config.yaml
model: "image autoencoder"
loss: "l1"
decoder_block: "basic"
learning_rate: 0.0017
eps: 1e-08
Rows from block 0 of the decoder, named by matrix and row number. Rows with one number belong to one channel. Each number is 128 + 32 x the weight over its row's rms, rounded and kept within 0 to 255. All counts start at 0. Numbers have three digits each. After the name is the row's rms in percent of the matrix's.
# convs0: first 3x3 conv (decoder.mid.0.convs.0.weight, 128x128x3x3), inputs 0-6, a 3x3 kernel for each
# convs1: second 3x3 conv (decoder.mid.0.convs.1.weight, 128x128x3x3, transposed), outputs 0-6, a 3x3 kernel for each
convs0.3 096:152179168133147155170164130124132160141120123094074144141113104121119106108144123109104117103125118173125177129124151075143070176089107083096142138154167147127148135116123136183122217156136
convs1.3 098:135115101123173135213164172130186158171094159091165084136099105132073136126137080171128153060172137131137178071147131141170111098182175141103162137118175169145177114101134047129179155118115
convs0.4 101:122132163101149153084147137160188141099128094110138123112120162150122153138093097131104078136141092124136122098089138104119170136147132087166084107112128170167140157154167127083176085071104
convs1.4 105:203159130155134125101128099122119114118102088097068176130101108124167152060186092060147122178119150128209141146123135198134151132127137129037142121154095075142211121159147126142108196092123
convs0.5 103:116111113149105160122114061078129092090168144150118170144151114124155072124094096101113087180134150104164162176169143114100119133140128127111102100132147137211144115129125134153102156141130
convs1.5 099:100177150091113138147136149116096168118095185176128122131146116145128133111110078060098130172126120122087077103095097079166065118063109064161041122113106102112087098129106158155073107162136
convs0.6 097:134142119147190164054146133143153142058135137133153153136077114114141129012153102114144124149113112141132126180176148104142101162120147166140157191143112126136118102111137110138110128150167
convs1.6 099:188122132174117114170090095155103088111061204162173114153104122077119140115201097081145127180088162112166140120114071153130071137133170170132202151156105137178090133138122120093083062070092
convs0.7 102:104154079094118042133129129182078092110064067128151163122087121199092103152150062092127141120059129161109143131108131138151115156125119122145149129137098122102138066106150132084126121119196
convs1.7 101:149141137199120075149086125081123167109196124110126099140108148134117153169181171139140119086116104149120155115100096161076090163111129133145079126126148109140099150060060084101109151128175
convs0.8 104:163101103121175133103150102169099116121123096105163080063195176137110089152094099133153115139112179090167095125137132097104110132111143165148123100123136129105128104129115109105113105154126
convs1.8 106:169139148115138049114114105141093063102103119161176094134207154149132082165165153127130104113138109145101106125175129156164126087119157148119075104122113167155152113127114042090147086135140
convs0.9 101:122073079152128082152156108120112108135144152066157158123129145141132185102137143127086126150139122117163192124116100162091083175154086112149098122127088124120094170100099064129102078118094
convs1.9 103:146112135102120098203070121124122148137182087131127114098146103116172133129142131130092152111048119088138076158127146118156105140121099130180167097135120107167136139115141117137122196068110
convs0.10 103:108142198169099112094107108163123108152134134133145113087187176151153164093166141146180143148126080085133124164207064139142175127097102170124084158154132167146208137127087137119055161144116
convs1.10 101:181199119136176166103146142163122136108105135167140090097167173088152162132120150105114108125103108124115106138097176125154100141119110102142051152171128100132166130202129141137095166113129
convs0.11 101:148118115160155115179092093086097121145131112147201098152127128100131112090099103133115131126141058144081113113137116114107125125132122196122164119115081150093084069067127134161085064168117
convs1.11 100:119085103081126142199170059119105151167198205114117130174116048090116083146117168144178102085124125142082113076145166128131090130190170084128116116212112137156069151150162103168156168164164
convs0.12 093:153123136060144153068101161131122148106163140062092112126127099083084124120107112112148178067143177185088151111092131072140154084153125082136088137125157152076134125147133125184137137134081
convs1.12 095:073142100100125141128100134091096115140154097098092143123140140147205112113104111042116108136166193071107116165115131094110141102105132156154170164146124200131111159172121177144127140152136
convs0.13 101:098127155147123114154160168112143122195110110218127159113188116169148156123145149109093124156095136153101146074157127095083138128107108159160120125131173092110185094115110107142142150159153
convs1.13 100:139159139126124120152097073115138103115114139117184135133113092131125135157127111127186162138152172175116131128147133109121093142120105137126045141087120122125131106096114182111162100147153
convs0.14 100:134135120123123027103100125108159166125152168053154112127105109159180109116122130140155166119149144071093082135124151168162072147075127122199189109097077094125128153112167120161162121118109
convs1.14 105:080174103136122156093091113135122152138122149139171158096096088162134152187118140102164154151167135187175162092124138125068086169145074156167159091137143122044145134127083117111122153100149
convs0.15 103:102108143124132129098142108089180154145108111083131109069165153170086070125116108127134102131113123138104112064130160106080116177111131134123158133129128072099201128128130110132144059124069
convs1.15 104:106068106140107152207165145154173109166149101186169161151188091161144056174131100219147144168171208104138074139163165114122150099139166072124147137113082116113163042114130130216113096176143
convs0.16 099:141154097139115148192100072148170173091121142078186130091167153163131063107158130103123129123135187130149154094078160166134087117111168157138110113134160178132156103145135115177153108141106
convs1.16 102:059155136142119169143143117095150152119142166193157111116083146138142109127106152127114098204136126136170119138152138186161142078169101111063132162083103129097163120202208144115134143116146
convs0.17 091:137098103085164138162146178107133130099133094065161168122138101146133134174170143164106137095080088097132154166175107179135139071176089099123181099163099123171122128117152116116105102154106
convs1.17 095:142088077172146181130168095161092171071140140114152138156137115132067115118112103068127149171100136113115117128154190183128073105116106149125115132095180163147132154103090128155094150228127
convs0.18 101:108126154103151118132164158130157147107149169201133134112138156131132156147151119076147113117118137155090115094149118111127130151155119108148125121124162112169190148108091143123153106177121
convs1.18 100:117211110085167140117127157178146198133175147113120147165088106162125147062093143217134137163085079096131141136173139125079094115124073120134059166159114157143113120126164090104101097140127
convs0.19 103:162138083142057072128157141195093133098077109104160138109153114118186091107136157124078072170152104104126127081141138102134183160126068131106125116084130156190150097095109173135171134165127
convs1.19 102:106125178158194147127126138114179171169126112132157174150145148220132199163162101116157170149106157115125135141168135104156132127131113150123180124171117157120162198132148063143146074141099
convs0.20 097:164139081097144157093122146149168146132138106127158086145113155127126090216168067153116123105201146186112082142168114119120125088105123138165157127114166133174137140138080106177138074093158
convs1.20 099:141102084065079087179116093133107110126165119132151163144187184143134142116106165139156133136096151107106120114141113158170096143156169133128141140147135138099108134118145133075149089079162
convs0.21 102:088133086158114170144182194190081124137123116078087137101156145172112098148101190149139159105133113089108092158170135090148168130107082113167126135124112116146142119159137080110088110156148
convs1.21 103:125122115170118152099123164117084138100146134174166159114201155150109087148163131102094096149171123165132095182153092120192147135093082109102185168168155090179096144058062164157108095151107
convs0.22 098:176122087097165100125101127116122108135151082163123175130111109154120146148130116123116157121182087090131134201091113139092145098094148090086088141113104174170136081125124132147092155109111
convs1.22 096:139158144087082174155144123076148133123176112145187128127112146125102108149131121153174101134048171090147167137135179074141091106167131099143071172165129101151125146142122142105169087138184
convs0.23 102:049120097110115195133142159172179139123107092112146138162126125131196114153125111140110085120098145095064132148085163107151123173129134096122148109102161144071105147143098137100195088090096
convs1.23 103:109145168119107180155179185125116115210135119051086143146090142104134122140123142071141118124163106141175150126111127178181166122168123136189146169102171164153147171148159151168175127115173
convs0.24 102:093184083130064166126129150102108131152143161148093122092145112092161121132162115134103096087106102123135128122093148154152104165090137159103145138129094111136160110121153098145138083122124
convs1.24 097:141124122109122087150117068202088131130084123166134098114137101140104111079075108108110157145118155145097140104099088151144150146066098166090156165146137132171135077118141109125094049162133
convs0.25 100:126121140130099098122122126188115134087133125146151152064102093108131107124118105116179155120112051142147095104167125140130092111128150139122105167088116144122149133088138081167154152143077
convs1.25 097:163128152113103057108146185150130099167187107130127123148118171177090104066094111122101138099114151128125186123100136064108163046150135166138116149156109102108084138113125194156144209108069
convs0.26 105:142132146168166071088135108168101161146121138141135090123185113161178090158090094152088073133104134158100148071147094104141143081130105117090146167153105114175164177092123141156188109150142
convs1.26 099:154123128151165082083166123139149151145114124097130168139182153139144143082043158106135061093113160161174197089138163086114183084158181198180102112117132060111078059163165052136174093069149
convs0.27 096:100096175116122162120160125187201109122098122105106139127160083164123145137146158103164097174126132107132147163134219105128141154143103145150134116102139147093067069077137091164088126132104
convs1.27 097:130114136110137153110135138125123074131145101126136118117065140137117174158163131141117079139123079114104139177112184160128162159113128124152156169156160148085139146152126141125125185127101
convs0.28 100:124122110123118095113115142169069114147116160147091111139164079129209151145149152129129143080143112167135156121170119073114140156123128093144198041133116121138134130133117112114136155144137
convs1.28 089:110121101083148100124157173114127109149123133136086129130160115118080132143075155128159138105106086050083158111085081131115099166217181151127155127150160094159136135143125147091143116110156
convs0.29 100:114116154123126109072116101113096118132143106117161208107097102168180135087174114150129155186100117104172104137148167133154152098121131123157145153113159111115095110125141103080100078078140
convs1.29 099:131109130112098064170172173152103097139120104113140121114141062111140118119121101065126071126170089136129161126129183112103113140131110099107134146173087148192134092171132136089109131243062
convs0.30 100:149108134142069158117077103094147080118106203161085106119111148103147138154124110138132135140130141162123128123056198097134067169125125163097161174105123101117136155148119205136166138114099
convs1.30 105:111121113138152125118074091134132137090095096166114119121129089156128130176102115147086146131087156170131137122165140137097112077124184111151119141107060132125136114109167121069094161074091
convs0.31 094:146175165128217138130140087143059157164177095136158139091123131198159187203163132064130078176099151122170124124147154131146139108119115082087083095079096114108168080103142158132176153150146
convs1.31 102:140145113161060121122061112062130089189116170157181139147136115131149157128118127103157067120133181123203185141159100147159105143091107152087192116149118201191104083134108083117055152109151
convs0.32 099:138142139158114124085151131114160118097148161141152112128130112120098133141157101133148117126153197170114106078102098089155126126108116100104086108120170191175132109185150127201121112115086
convs1.32 103:203083140152104112100123163150105084152167086194103131139126105072115099126100159095184127087175121159072138105157154101090137116109172138130163141151116151148121146131124137092092073054155
convs0.33 102:195139146133175140117101142181180188109052090096099146159163138165080104103135103119157155132134084131131092125119101118119130148133161089108135112172159134117122117136154144074135167155146
convs1.33 095:146152100080121100155124180114080132087163073105115074092129133109202169082126094076172124131107112105109146073149125161140111142153155088100139119110138126151116136150172119161161061120099
convs0.34 102:071110149160133099103151124120102076118084130110138120090097135082094110119096101134136115151179157130131129026068125107161124113161085099142127078094105123117180129168154122111088188170137
convs1.34 101:093061129169072123186114197131070136116083164124133092107155120088132104107133152111124127103103156147096117160180140152141153146176165127117165102111151068081115170208101138139139109120160
convs0.35 101:136085153118145088151126078089083099087113097131146129074148115132093103081106192165148137133096147166108129122139151129141110066109143128138146083134112108060139195127118133118167136081199
convs1.35 101:093112155092086142146127159225143197097138100159184129089135170137131152114151116096170166150150109121102139110118068117124128125137116087100160112138162107147152099164096075173098079171152
convs0.36 102:140106146132105151100082121156114076172159100075113087133138108128087162125113152219150144119146110067116178120110064129141118067117124153155131107116168130180098154099157170182165127143119
convs1.36 104:201128114082097109090162151128093151111066132131111178133041091134154150119127152132114193144160181146121132172155137111127121088153103171127104086164152129077094114182154061161123103081088
convs0.37 100:082124115148152117157113137147093220104128116145101092116122094115121085124128189103202161120140086068137084169151105144158104079112159130157105116168137135122177115177122077107059078105125
convs1.37 095:172128116116147134133171137170128099148077157147162108131110118109154092152110146108127131146162115131203171044160125109078139116124142153095119104086117147116132090120129143128158136128121
convs0.38 100:143064130044143120175170094163126155114129095145134115083184101136158161106193113093081118134122181163116158096122152137174106106196192109193094107111114090109100114066133084148135152084153
convs1.38 097:138103111097100112146148153139057107090107099093182058104190088095103122120069154128177083116111128114102089125116096107131054138124131137142110156112085152115148120104080136111177124156126
convs0.39 097:119141102155125058138128146121170137185112077104144093102182135131129163132128100122167149112163116092105119087109153135118178107118131107107094118107063119117134099074099156131140123102118
convs1.39 099:120117135148134167102139109167113158196141150173133140166091111143100115083122172098121103170137135109158179094110114112145177144155146150109161155185122071114142088125109074135131066169145
convs0.40 095:132170155068102130196185083118153101088080157124093100150073134130130125183088145068137133109140142212121061138109130101138132156145107173128119120114164091083132116115061135070100138183098
convs1.40 098:144155151173196149103125206118115121131161131128056176103120158112155115136115130177132086074098079126173135134110099140064116122137141164116198191175069090133186125191119118125091151127137
convs0.41 104:140132130106082139110106212137108087142115161098149216105114127184119158143118151077134101152123115145108170099113164112174175113146116073097099148074201162161128131174142094150123135108134
convs1.41 092:145133121208157101146139138106097194135151119104164212148099145103121099171162127159140088159136127162142189079125142122070095103185160140169136102173163134136157172186077154126110144107132
convs0.42 105:112086141149103132120126143124134104156160130066104113027149061150099110151093127108117171157125188126114056104181115107095134058114120108114123124141100130085194147107137061175086155112153
convs1.42 105:113122109122101075161138176145168141181118110119107126116107075125149154141066176150146090095097079100049131126196091128159102171171096120129088137156115152081116088122125100084150100121109
convs0.43 101:098113120144143077091111170115160145155102120151160104105101143105116076096140131131180108111088131090125114178073110178147086134087119143140079070088106115157203140150151146091073142164076
convs1.43 100:107109144127140177118175158124143188081176134102104081137150085149118143117105162025116113153115085072090158141070127099102101124118120150142094172181130160153149156108109110127066129115128
convs0.44 098:184125115099118133093144114108174111114150119122114131124120137164165187098116150107146127113099115168066053118119135133129094146100085107169093144124100081105180146139122078114065151090150
convs1.44 097:098098120165117130158167109091105200143104126118080124129135076130103149162183120113106104123174117151116145101145102136096162174166169071162122150104106137179103143143162122101176131137126
convs0.45 103:132122109084112096093132173146133129172136069147134129107159139132144134115073149201097090122150078116088113122093130114078078147103099111138126162091124105067077190132114120120070098133138
convs1.45 104:127141176172131138101153115150109106167171126050141131101084113107086149144078156064116079131149177144087077087170049114107110108177114102149080113135119095108105099125090155092182171109134
convs0.46 103:061108234146135130072135197135186163135207153131165093145113142109158148053120124122156137047171116224118109178155130174093092115133103146143110114108131165099066100103102132191144205107099
convs1.46 100:100124143151128187160124185128156142170132064100084076185141154160157131154126123143163087045103165149106134101167103107174117119140159131168114130142095129082113092110112112130201093141174
convs0.47 101:187120147136123135166153149136075145096197135150086195138061140146108152154127131091147182125133159124153161097153153094098094145122154100130173093130187122114124094101134084198150154120093
convs1.47 101:093136133155113077111112079094145179189107140104155064150106086123174160110157074119084136066119137138133169119139118119110115118123059145102105092125154122110096155168138088109093101068081
convs0.48 104:107190112133166110127070058169117158161189133112163144117110114168145086127105060138115128151089108070118120155144163179112147112122144111168110095128078149187138140127092084088120039132156
convs1.48 099:058158160153137112127113133060086080075092129073094157105153133105124142125135152143119143144098130152135148129138143170081171106120113167159160168135132094136151083093087091114136135089122
convs0.49 097:132111157144194135208188143132176179130167176053060074116186028158155141150114134163111149086137097114153178130117092128078135155169132125177114069133167120159176131147092106176143093133091
convs1.49 095:122096139159134165114128123145165133117124080099091145095134117155130116115129127020055117135175130180088105066094159187124125112143120072108141084087148160089138166135114128169074189087083
convs0.50 099:150142132058205149130152089109148213130127129165151184131082123090121112092080075146144107142157132105167146142106115151143158152097147156159092091083124159128111133115133132143129165146114
convs1.50 098:120126155071133208100126141103141100110116101070110122081131143102139155075079107088062192065109103079131064129108137128176178127155133116184062131138157101085141149071232141155160059112135
convs0.51 091:090128127163114110150123144091084145162084178122136159141168173128155095130114103111133173113140160139167098147158132214122149160118083157122161147183081147095131102137110123120134169169183
convs1.51 100:115133082161123167080141196093137129047109126054132138104136145124126093167111161084124142075125144137112106149189104090121163122050104145149112117079195120152127151110176161128153101100127
convs0.52 103:092118235067122116116132146127083126109093173135095092176121122163111094140113077207112124139062129142129150159135111162084094116081130101135131047082146129094088126114093117138086137132166
convs1.52 105:126123160130048082151145112168085089162088112125148113149122103118108088157085130133114147091151115187140127092105091091098154153195118121121128121175172147166084119122151118056120150077131
convs0.53 097:164101118081104153071124145112160165125065134128109139141138178102150136147153115156132105058093100161111124114151125113144107109121095143120137146174171053100167149121123109151138153135099
convs1.53 098:134128130114146108149110050063106112129171119068153096122124083085161158138129123139108097095087123095142160094162125136120147121142205113156135185095159139121137100109153160120087165140223
convs0.54 100:104114138104168121140092133128142087142135118093112164201059075153079139077108128146096126086145137116136169126149141095093098112137137110130024083113094178122069146114097147060093139114082
convs1.54 094:133147103127140150139140150144146169101078109097137082095162175139159123157108098126128184123108147111131141121153189088148135105115119128129143127106140153076135132205134170141085089119121
convs0.55 097:155164099100087131116130053145137113148097161109121087137123092081078077081116101099147106145074122103134155129161126162134127148104096154124129200160197074090164123133146108121137152062170
convs1.55 101:166166147089128164153120212112115145136125097187160109138124081142136130177112110101108166153117211111156140157066162157131071106140160158102154156132138183139091176185131097153119076084085
convs0.56 103:101094144123172126055141101096091053142086081139122160152094217128167147093114129130103112143103110144103121117119165138068142135107122169116170107152168145136130108078130131183135093121164
convs1.56 102:184155143151134133106142131124197150068169135179134124109107143091097122086144092148106146122157177120140133106165091074151147188110122124163146091121124166133174199205110176165094136161132
convs0.57 101:175066109133138146102139091149116126096144170135098143167145108131191125185149159118159143076104149096111098115118060120154173103121056126154154171158147118102146074109095118151120138055145
convs1.57 099:082160161095122092134150115153193161092119139117081070042153064073125138151124122210153107203059085120106089157087120126113169169178150142102118122139106092127183175135145114128144185124169
convs0.58 099:148127102121117150118095145110179098166154135172106159145126112110185095074138164111160137101160106167100106140084159139156125125170183136143099114157107113130086108137126100133128146113053
convs1.58 099:147178132124169120119150093097142121173011123100126168165129144094108116186121119079141059081145121154164117104180179146101105093123136164146181101126155116165103138145088092106106128138097
convs0.59 099:133114125103103093093142113090115135071160096120156119095085128098168112165113122075104125121148146137117099163135198142101135068146181151104106128125114156155119141162146121126149175115184
convs1.59 098:179111094112129055183090149202192121155145124138095135151170158137112121148120102101141163102049173143143130076120178137138146128120125151054079110130141145150156127070117158124121162141123
convs0.60 099:155162064153127081113164149179097119102140164092135169030105135062120066102083129132106122101108153105156141123147052106105108126141142133152159132163066167112131092168095185099148122140143
convs1.60 099:189156168177140184111118118092086145143079089133086122100149192129154165131184179098152146125149106106138138112118151070123160211104073138133111128102089071096152110071090096104081136129102
convs0.61 098:128093117067133147120137134154093073106099119137165165164159153113180118135105181126124130153141125160173144155164071147102124165123125158146107134134142158134132147087148111131074228111153
convs1.61 095:070136081148094136116127153135150098176155104132129119094118147147143058097137085115170114186105069070082092202057136193109071145126102116125111158089125173071171160154141137087077092083092
convs0.62 103:112178132135164127104116182146123127092121126120130120104075180145126115102107123126156122158140125139085156142134137091168079102162173083141117100086137139118146084121084126095163209091168
convs1.62 102:175088137141117142119128168107126174057115138132138139095145158178157157174113085093143147167085126088091124070118131141134187117128117111186162173156150144152133103175112089098156105149160
convs0.63 106:186110071083119131129122139161123137145118136130113184125117102085110131058063156117091146143159138116212078107147119133010136129141155154126129157109132122104133177116120121159117110117121
convs1.63 103:127157152122159125157147156095060118165186123111093128145163074117190171143112162074150102116109120101198088095092174119146153093137078158151162145144132106167161101184115106153110107143200
convs0.64 104:061035185128129116158142102173141099188155139139070151129143131139118168100157152080127141086066112120127114107109110133110075090101114115152155108115162121134152142111118099085112140084152
convs1.64 095:111087081111094074105100119159166164133151134170094172149150187114069070080097155100150128156121155144125120122176158103111162122171137169131164160143110166125052095095127167168146093128113
convs0.65 103:078132162137197144111130113141074074138156152106118130125164147118124157163142117145156121150165114154156114080140202135149099094100137137117163097147099136139136145127090123154080156163146
convs1.65 101:073138126150166167194055143123180105136185146123136123070134120104164125125162177168164102130158145117114097131124105139123138119086142082125171188176081144146127156117106065095111098119095
convs0.66 102:102111100108153142148139159124088141135133150143125109083141114194117131128096136096126147162108109112108164151143161087115071052152143167152114142145131142112124167082166168123131105079098
convs1.66 102:102111149160115143166090086139132046166176151067176214136098195178116101152185091153137103174159129176112160129162137104175096072196167061112106131119111106142059153170089148173156126132163
convs0.67 100:148148161111178168038117175131161137157103168133090190092097100095169106159063176131106122201103156121185165115141121113139146121115114130130124094131167126110129160119108136134111168110159
convs1.67 102:144128118130170179157137116127172085158119089113098154063163128116088168102126103124120093094120121142126119132155105134158077112104075121119151088191151103107163139124042235110136128102168
convs0.68 102:093102156108092138085125122130168123058139123210134124167108177184178145111134170104149160112177164122131141131138148137102141114138114164171084162104179110157155127094156109185124068133204
convs1.68 102:133103054143065186173190213102170143120149094124097156123177141138175096089114118121110151140109173105192155165201132206168149123074142104119125117210159095123167152112170131126122126125170
convs0.69 105:105138139166093143176094076107117112147133166177134128143163101091132072133152137117151123152153122130116090144164071180143134199168143108095103083110106116150159078103137066131157177099098
convs1.69 104:145094154124175139159113132070100137120106123137110173116100171134158181150114119114144141149137124151108118133175157152131124149186169138180136137164140099102166120108119144086152135100138
convs0.70 097:154176092075077127089167157077178092145112082184154082178165141083135109105131107126147148165107136161130099182117082142120135105157091086126097130121152126113091125145072177136112155126127
convs1.70 099:155164102111135134118142062120095113142151152162085125171109124208147112065108119098122124152144171128114148127172128158073075148104086102117074070200114105083179109077161233152144116114143
convs0.71 093:152101107098157138076108104140087122151122119128112111154078175116109175072155145093092208159153097133084118186075175140110124085118148138123156122146126103137136096132109094159147127094146
convs1.71 103:121150161150133125136147196126155086125144112123132141093128171126150083105129091154135093185098160122169104159094161117116098087120095101134094105148116167176156133112106111133115163170142
convs0.72 100:183174129142118073114083116165105145151089125174128092183136175104143085095124155117116110138172142143101122135127133172154043138119145106108166121127135154178142130138136156185106148152184
convs1.72 098:147187083115163090193093135160179227117091159156124107114124104106102128059091071132117128072052156136128143158100117101162135151078151096089138127168132128123131180136093175044127125156108
convs0.73 102:159140151122086136160123128077170154192175121127095112116145090116134148144087139096101136136113076173203114074085089185169142154120131146142180124101126140146070089106176167198190094115071
convs1.73 095:099104102128124178120145153179122059084103076130110110153163150115125172072126127146132101195105140113149157114170136076134093170103087125089089173132107148117127096086118087083119175170156
convs0.74 105:085113143120081130147153086092119180126139103159109161102144124077116137099107132124115125125130073146139115159094142115189114205136144208098094148122130142131113106071185159175137115141105
convs1.74 107:096206174127155077119125105113109109194144147128172186088140172162121107067127141103137186121188085099128123141134130185178140078148150151092105172134154093179139115130167097129184158166158
convs0.75 101:129190182097124108168170134175158131135138136131135214157125109122125159141183120129133133149112144052125173135137104162127124129109147140113144183118142164174155128130164178112143140132072
convs1.75 103:129125109128155139146137068088107147107108127128077160098152095146129131120177162125140120196134148127089172123155109150153124114169121091166116123159133098181124113079144148208119102093205
convs0.76 094:111123119121108124098102150180088101156132132138182119168101116068111161128132119136092164110149186147153175171098205146145096155101133044131128135108093080135124181098150143114167131115131
convs1.76 102:149151115162129140099115140124131170177136140123166130118130162139066084120103150047095074155098133157097129101090116147179164173100163137115142144102157124152135052141105138125092152135138
convs0.77 100:115172148132134089104118148088132159073149139114148064143145148108159123128106113103132111147103135120124109183130147178113226112169086172110117090118135078078094097101161169097091099161129
convs1.77 099:151148100117198148100142129181082144118101153127121115109143126113137153144104122135170139133086185064134122132108121129131092155136134102087171102095094040146119027156089072184077123133082
convs0.78 103:104168024132133158093158148167122145139118111075138134096130159184146188143133134111129141110133158106135114170122173179090122154146146149130145151128180198146148205101125129142178085145146
convs1.78 101:128084164152121056079085055137062100198177088137172123084110095154145102101132166104114143141138085094105104075162053104162101098153178137159160099125120079153121164133123038169151116120153
convs0.79 099:117098116125129123180122124145099122208136128095161142173075098180178078130112161122054098160150067136145167055111173098138139110099146111086163057160143173125194138145112138145139117135143
convs1.79 093:092129168151139166102079109153114135142152142074154128121079151144125085118154133131117130157142105207133117212135156151166124121111074162119118142117125114083123128164158211092145120152169
convs0.80 102:177120101105145155091093141170113116111114076075137084069036135135117070100137080147160076140080130136139078134129119099113152109197153192120092139155135137131131108120106111121101075162113
convs1.80 104:095152151147105134176110132093162132147114139206143058079097107102122120142148108118132133096109104080144159160143109157176085063150118122125174094093089116049143140104158088143141156136158
convs0.81 098:100138127164091075090148142130112103167140158140073100136089064095100161093129118145142160122100100115167084150174158169077093101156122142179164110113113123082127119151116119066095066128092
convs1.81 097:108152081145155146092112152091151140103117179154169106085157150091090172128131128159079110144147114059141099087125103164130082115184058108140169116070163095153103181126140110103092079148112
convs0.82 101:093122083113137130165111169111149128134126096161107125095154158111144153127106152124144121141076138132120094117136052112133146153154165144157110091099144055067144116162146111144151112190127
convs1.82 103:153109139166089108170165137084165108159107151117147134114129077135127147129079098179103170118092126170082106109108137115092104154128164098119126167100153134096156158073119144173190098088096
convs0.83 091:086080125059160159124163186099116182087090105125103130082178150147162177107129175173109139125161104157125095147118164097139122196175142118092127072108128111103117127125113098151115157104120
convs1.83 097:063113167090127139096157093055136107095149107073118156083125144159123103105074113142108145113158091181127110099103140073089117125166103123111092127083131158131137094127123170160150141101123
convs0.84 104:116100083103127103122147154138126118105160135195113158115149136193143129115113143130082107078189097160140174086098072115168136099163169138115100140211189123178155150095185122110138147147053
convs1.84 103:148121172133079127136107034071154104140177180158138175168117149130107143138127169157164130183145136113148094155133097156152168138186172067177213179127155149097172145160096110090148104134075
convs0.85 101:130137097078098039088102166165142139111080163169156147156135099117085115083132152130063101141104078125074126085135117081088083118165144138192166129138135112136170150119151138125123103085134
convs1.85 104:066138149113123120087119121116131174139193167150148157125154176062107141212155119107139094054104118112131162134132134077111171116128163120082101144149092145156151148131034124123008162139120
convs0.86 101:086176105106078115112145169169134115153185154088124087122159149095143123162129081099091123160106190137102056078136146173143196149039125147154132132140171105143138122148138172108070191188124
convs1.86 100:085132127138169175167115094095030071085062105136059091116158122138162116148100088183126152147122109126147130108110085103081114173143114113212129108099095104071108139125129110145152071123175
convs0.87 098:125120109102153103148153115136156151136138177132143169090140178107134159063099155076144156134091089164144163123189154098112106163089112070082098108148080075114141139177154157111109116146150
convs1.87 089:141089135116118116144106081126142206113136092127142132105182160058168126102138117092141123167128061146102121113170081137157153090080099111090077130064105122154177153096102102117171133125090
convs0.88 101:104109086162098114130091196159134112114154106159130158143139101115138155116113167084137167075127138079120137080115175125150143070126132120148091098092117119155105127113152080148149189141073
convs1.88 104:130124135108146078103096120121094184159164080204145178132100103123112114188149075169142120072149162090093112133101177168098177132097161110100135102116128131175143109111118125083118158122076
convs0.89 096:116171124073084134099140107150124129117107125168122121149109145151147152083135163094125108129165099089132129103145125135093162081127092132139096076133175113139091103117147114112121074100146
convs1.89 100:161157125129134112128090094146095195125127122117044094151142067145125115155095094155120188185082132086109130117053103115067114171143166165066123104108113133094103148144092131078101083127134
convs0.90 097:179129146112136112139130153149117142114159099166141156126138081145126113103162201142143168130157151118123093162201112169168153136136126070111128155207083121178160089081151183159082161128167
convs1.90 101:119161105090138089127158105105150105125164157059109081096117171159116110183156140163131161092148155090209137146126192136165183112152148176138137190139131126120185162139143124140199131149152
convs0.91 099:117129140189109098151119081015171164063171122167160142095161149141126136199100121134096128106163123147124128094137131071145140109138078135097155161168150136155106104102143169121163096109115
convs1.91 100:124129167135150142089098103107094137170079179174111161115116091088164120111165090153087185151094168123116111154160136142110113093096123100128120123093136139138189098175094110124093162182097
convs0.92 099:160127139092127094118107125131146170114161127139089116151080153177077166147096132137138129144146132129113133101092116125138137097124160087146145114142150071139123131144130201102152108152152
convs1.92 097:166141123102173151115127120110165170120183183138105145175137082108079131153175105117129170177157088149104092130080137132115073107077102107132138144144146184128081138095118138119128137107094
convs0.93 102:063123136157146114150138123158161119112164122159081070147142129116128204100085155178123152120141077090161127109105127095063174149105140170192199108090104062116128141107124090124113094107086
convs1.93 110:103140148191104132078141128118188172150112167068158184145193101143119093131056072202164158142096120109151163083146135128134183153104169125076100196144135138150097112135149180123177137178093
convs0.94 104:117169141106131122113142133139150159134053048146175190067150150094144138132134121132140118095096178089172101171152115155147093159091171084155144151144101162159158149121106143096131146151145
convs1.94 102:134182129112142112115140132112133157159151067111078093126138109084114115140045116170149173037090056076112091144118136101103117101153191167125115147118142124098108164173135139152116112102041
convs0.95 106:072095158154177145144150155072094162058138109105135119068100123140041162163171143177152162136127181036169136084179082113150152107140131111123114127180100110123095122086130090188108124140153
convs1.95 098:174141069138141136075152106087080083096137112171131145121131132115204160162132076129149165128095141122110168130155087173145111083179132111161134190136136141146175160129134157080131091176120
convs0.96 100:026135121103157066117141103121123137151111100187124088091128162082159135093096122127156125132026107080129104081128067166159155157138140139117132121131153085132131142112156113074101160119102
convs1.96 102:156082116123125120125122180137180161184139099147148148068151165102071046129059102087152136116116080141111136099117147178130116080147068146140115105122107135131180125104113157127158143138141
convs0.97 101:130021096140151140155085079106076164096148076082109101121117125166180203125120097085175181084121135103150173183098110123122105108094104137146139163163107111185069113131126140110162070110156
convs1.97 098:124129168095166155162152124110109169114130154119110233156099117167164141115104137137097163216181112155084111172105083159092121120098112148096204099114113108123164120140137058143051083161180
convs0.98 102:202123088119152115165098159137063121117087136134125111109133157167118128177134055122098129178133117165131134039197142161135109123138171155141131132122164106111131086100095123080176131153112
convs1.98 095:147145128144117111201132038148078129125123111157190055154135152177175148114096101040105038146134147120082142139143076138179177055118174104152101069132086164134149124035138113090189161133084
convs0.99 104:121117076139141141158149099168117131108133059094143152119069089135140109173087080149170087149144087146127137127135124173141121158138133196138155090096089134080122151148151120136123102123086
convs1.99 099:095110073118109075190111137131148128081155190130157109124122136040095145126164162123138182128114100157096111103107129124095079010172117124153094060148128098181128120067070172050110116109106
convs0.100 097:198179122122163089094117122100126159126107104137116101138130105128126083126107146090086095110158114132167081101152134088137123183178086112136104125112129131179104105111129067107186158088140
convs1.100 100:181084100125146127119125077154134186097144106099099184142211183093102161159171085128161148122141154141145166097108088169112122092164146142069146159154088065153118077198122150104114111105123
convs0.101 099:145186156104096121099096078098144118183120137186151047102141101108115134100096166124127153146111167130113164097124105116161169092180140178087087132133116119013133117159074096195131056183161
convs1.101 104:141069154076109153091111094115147104137130129089091169144129148100188130146192131165143184160131132113180135140179149111118135144139115115171156167186111143153147121055209168129157189140131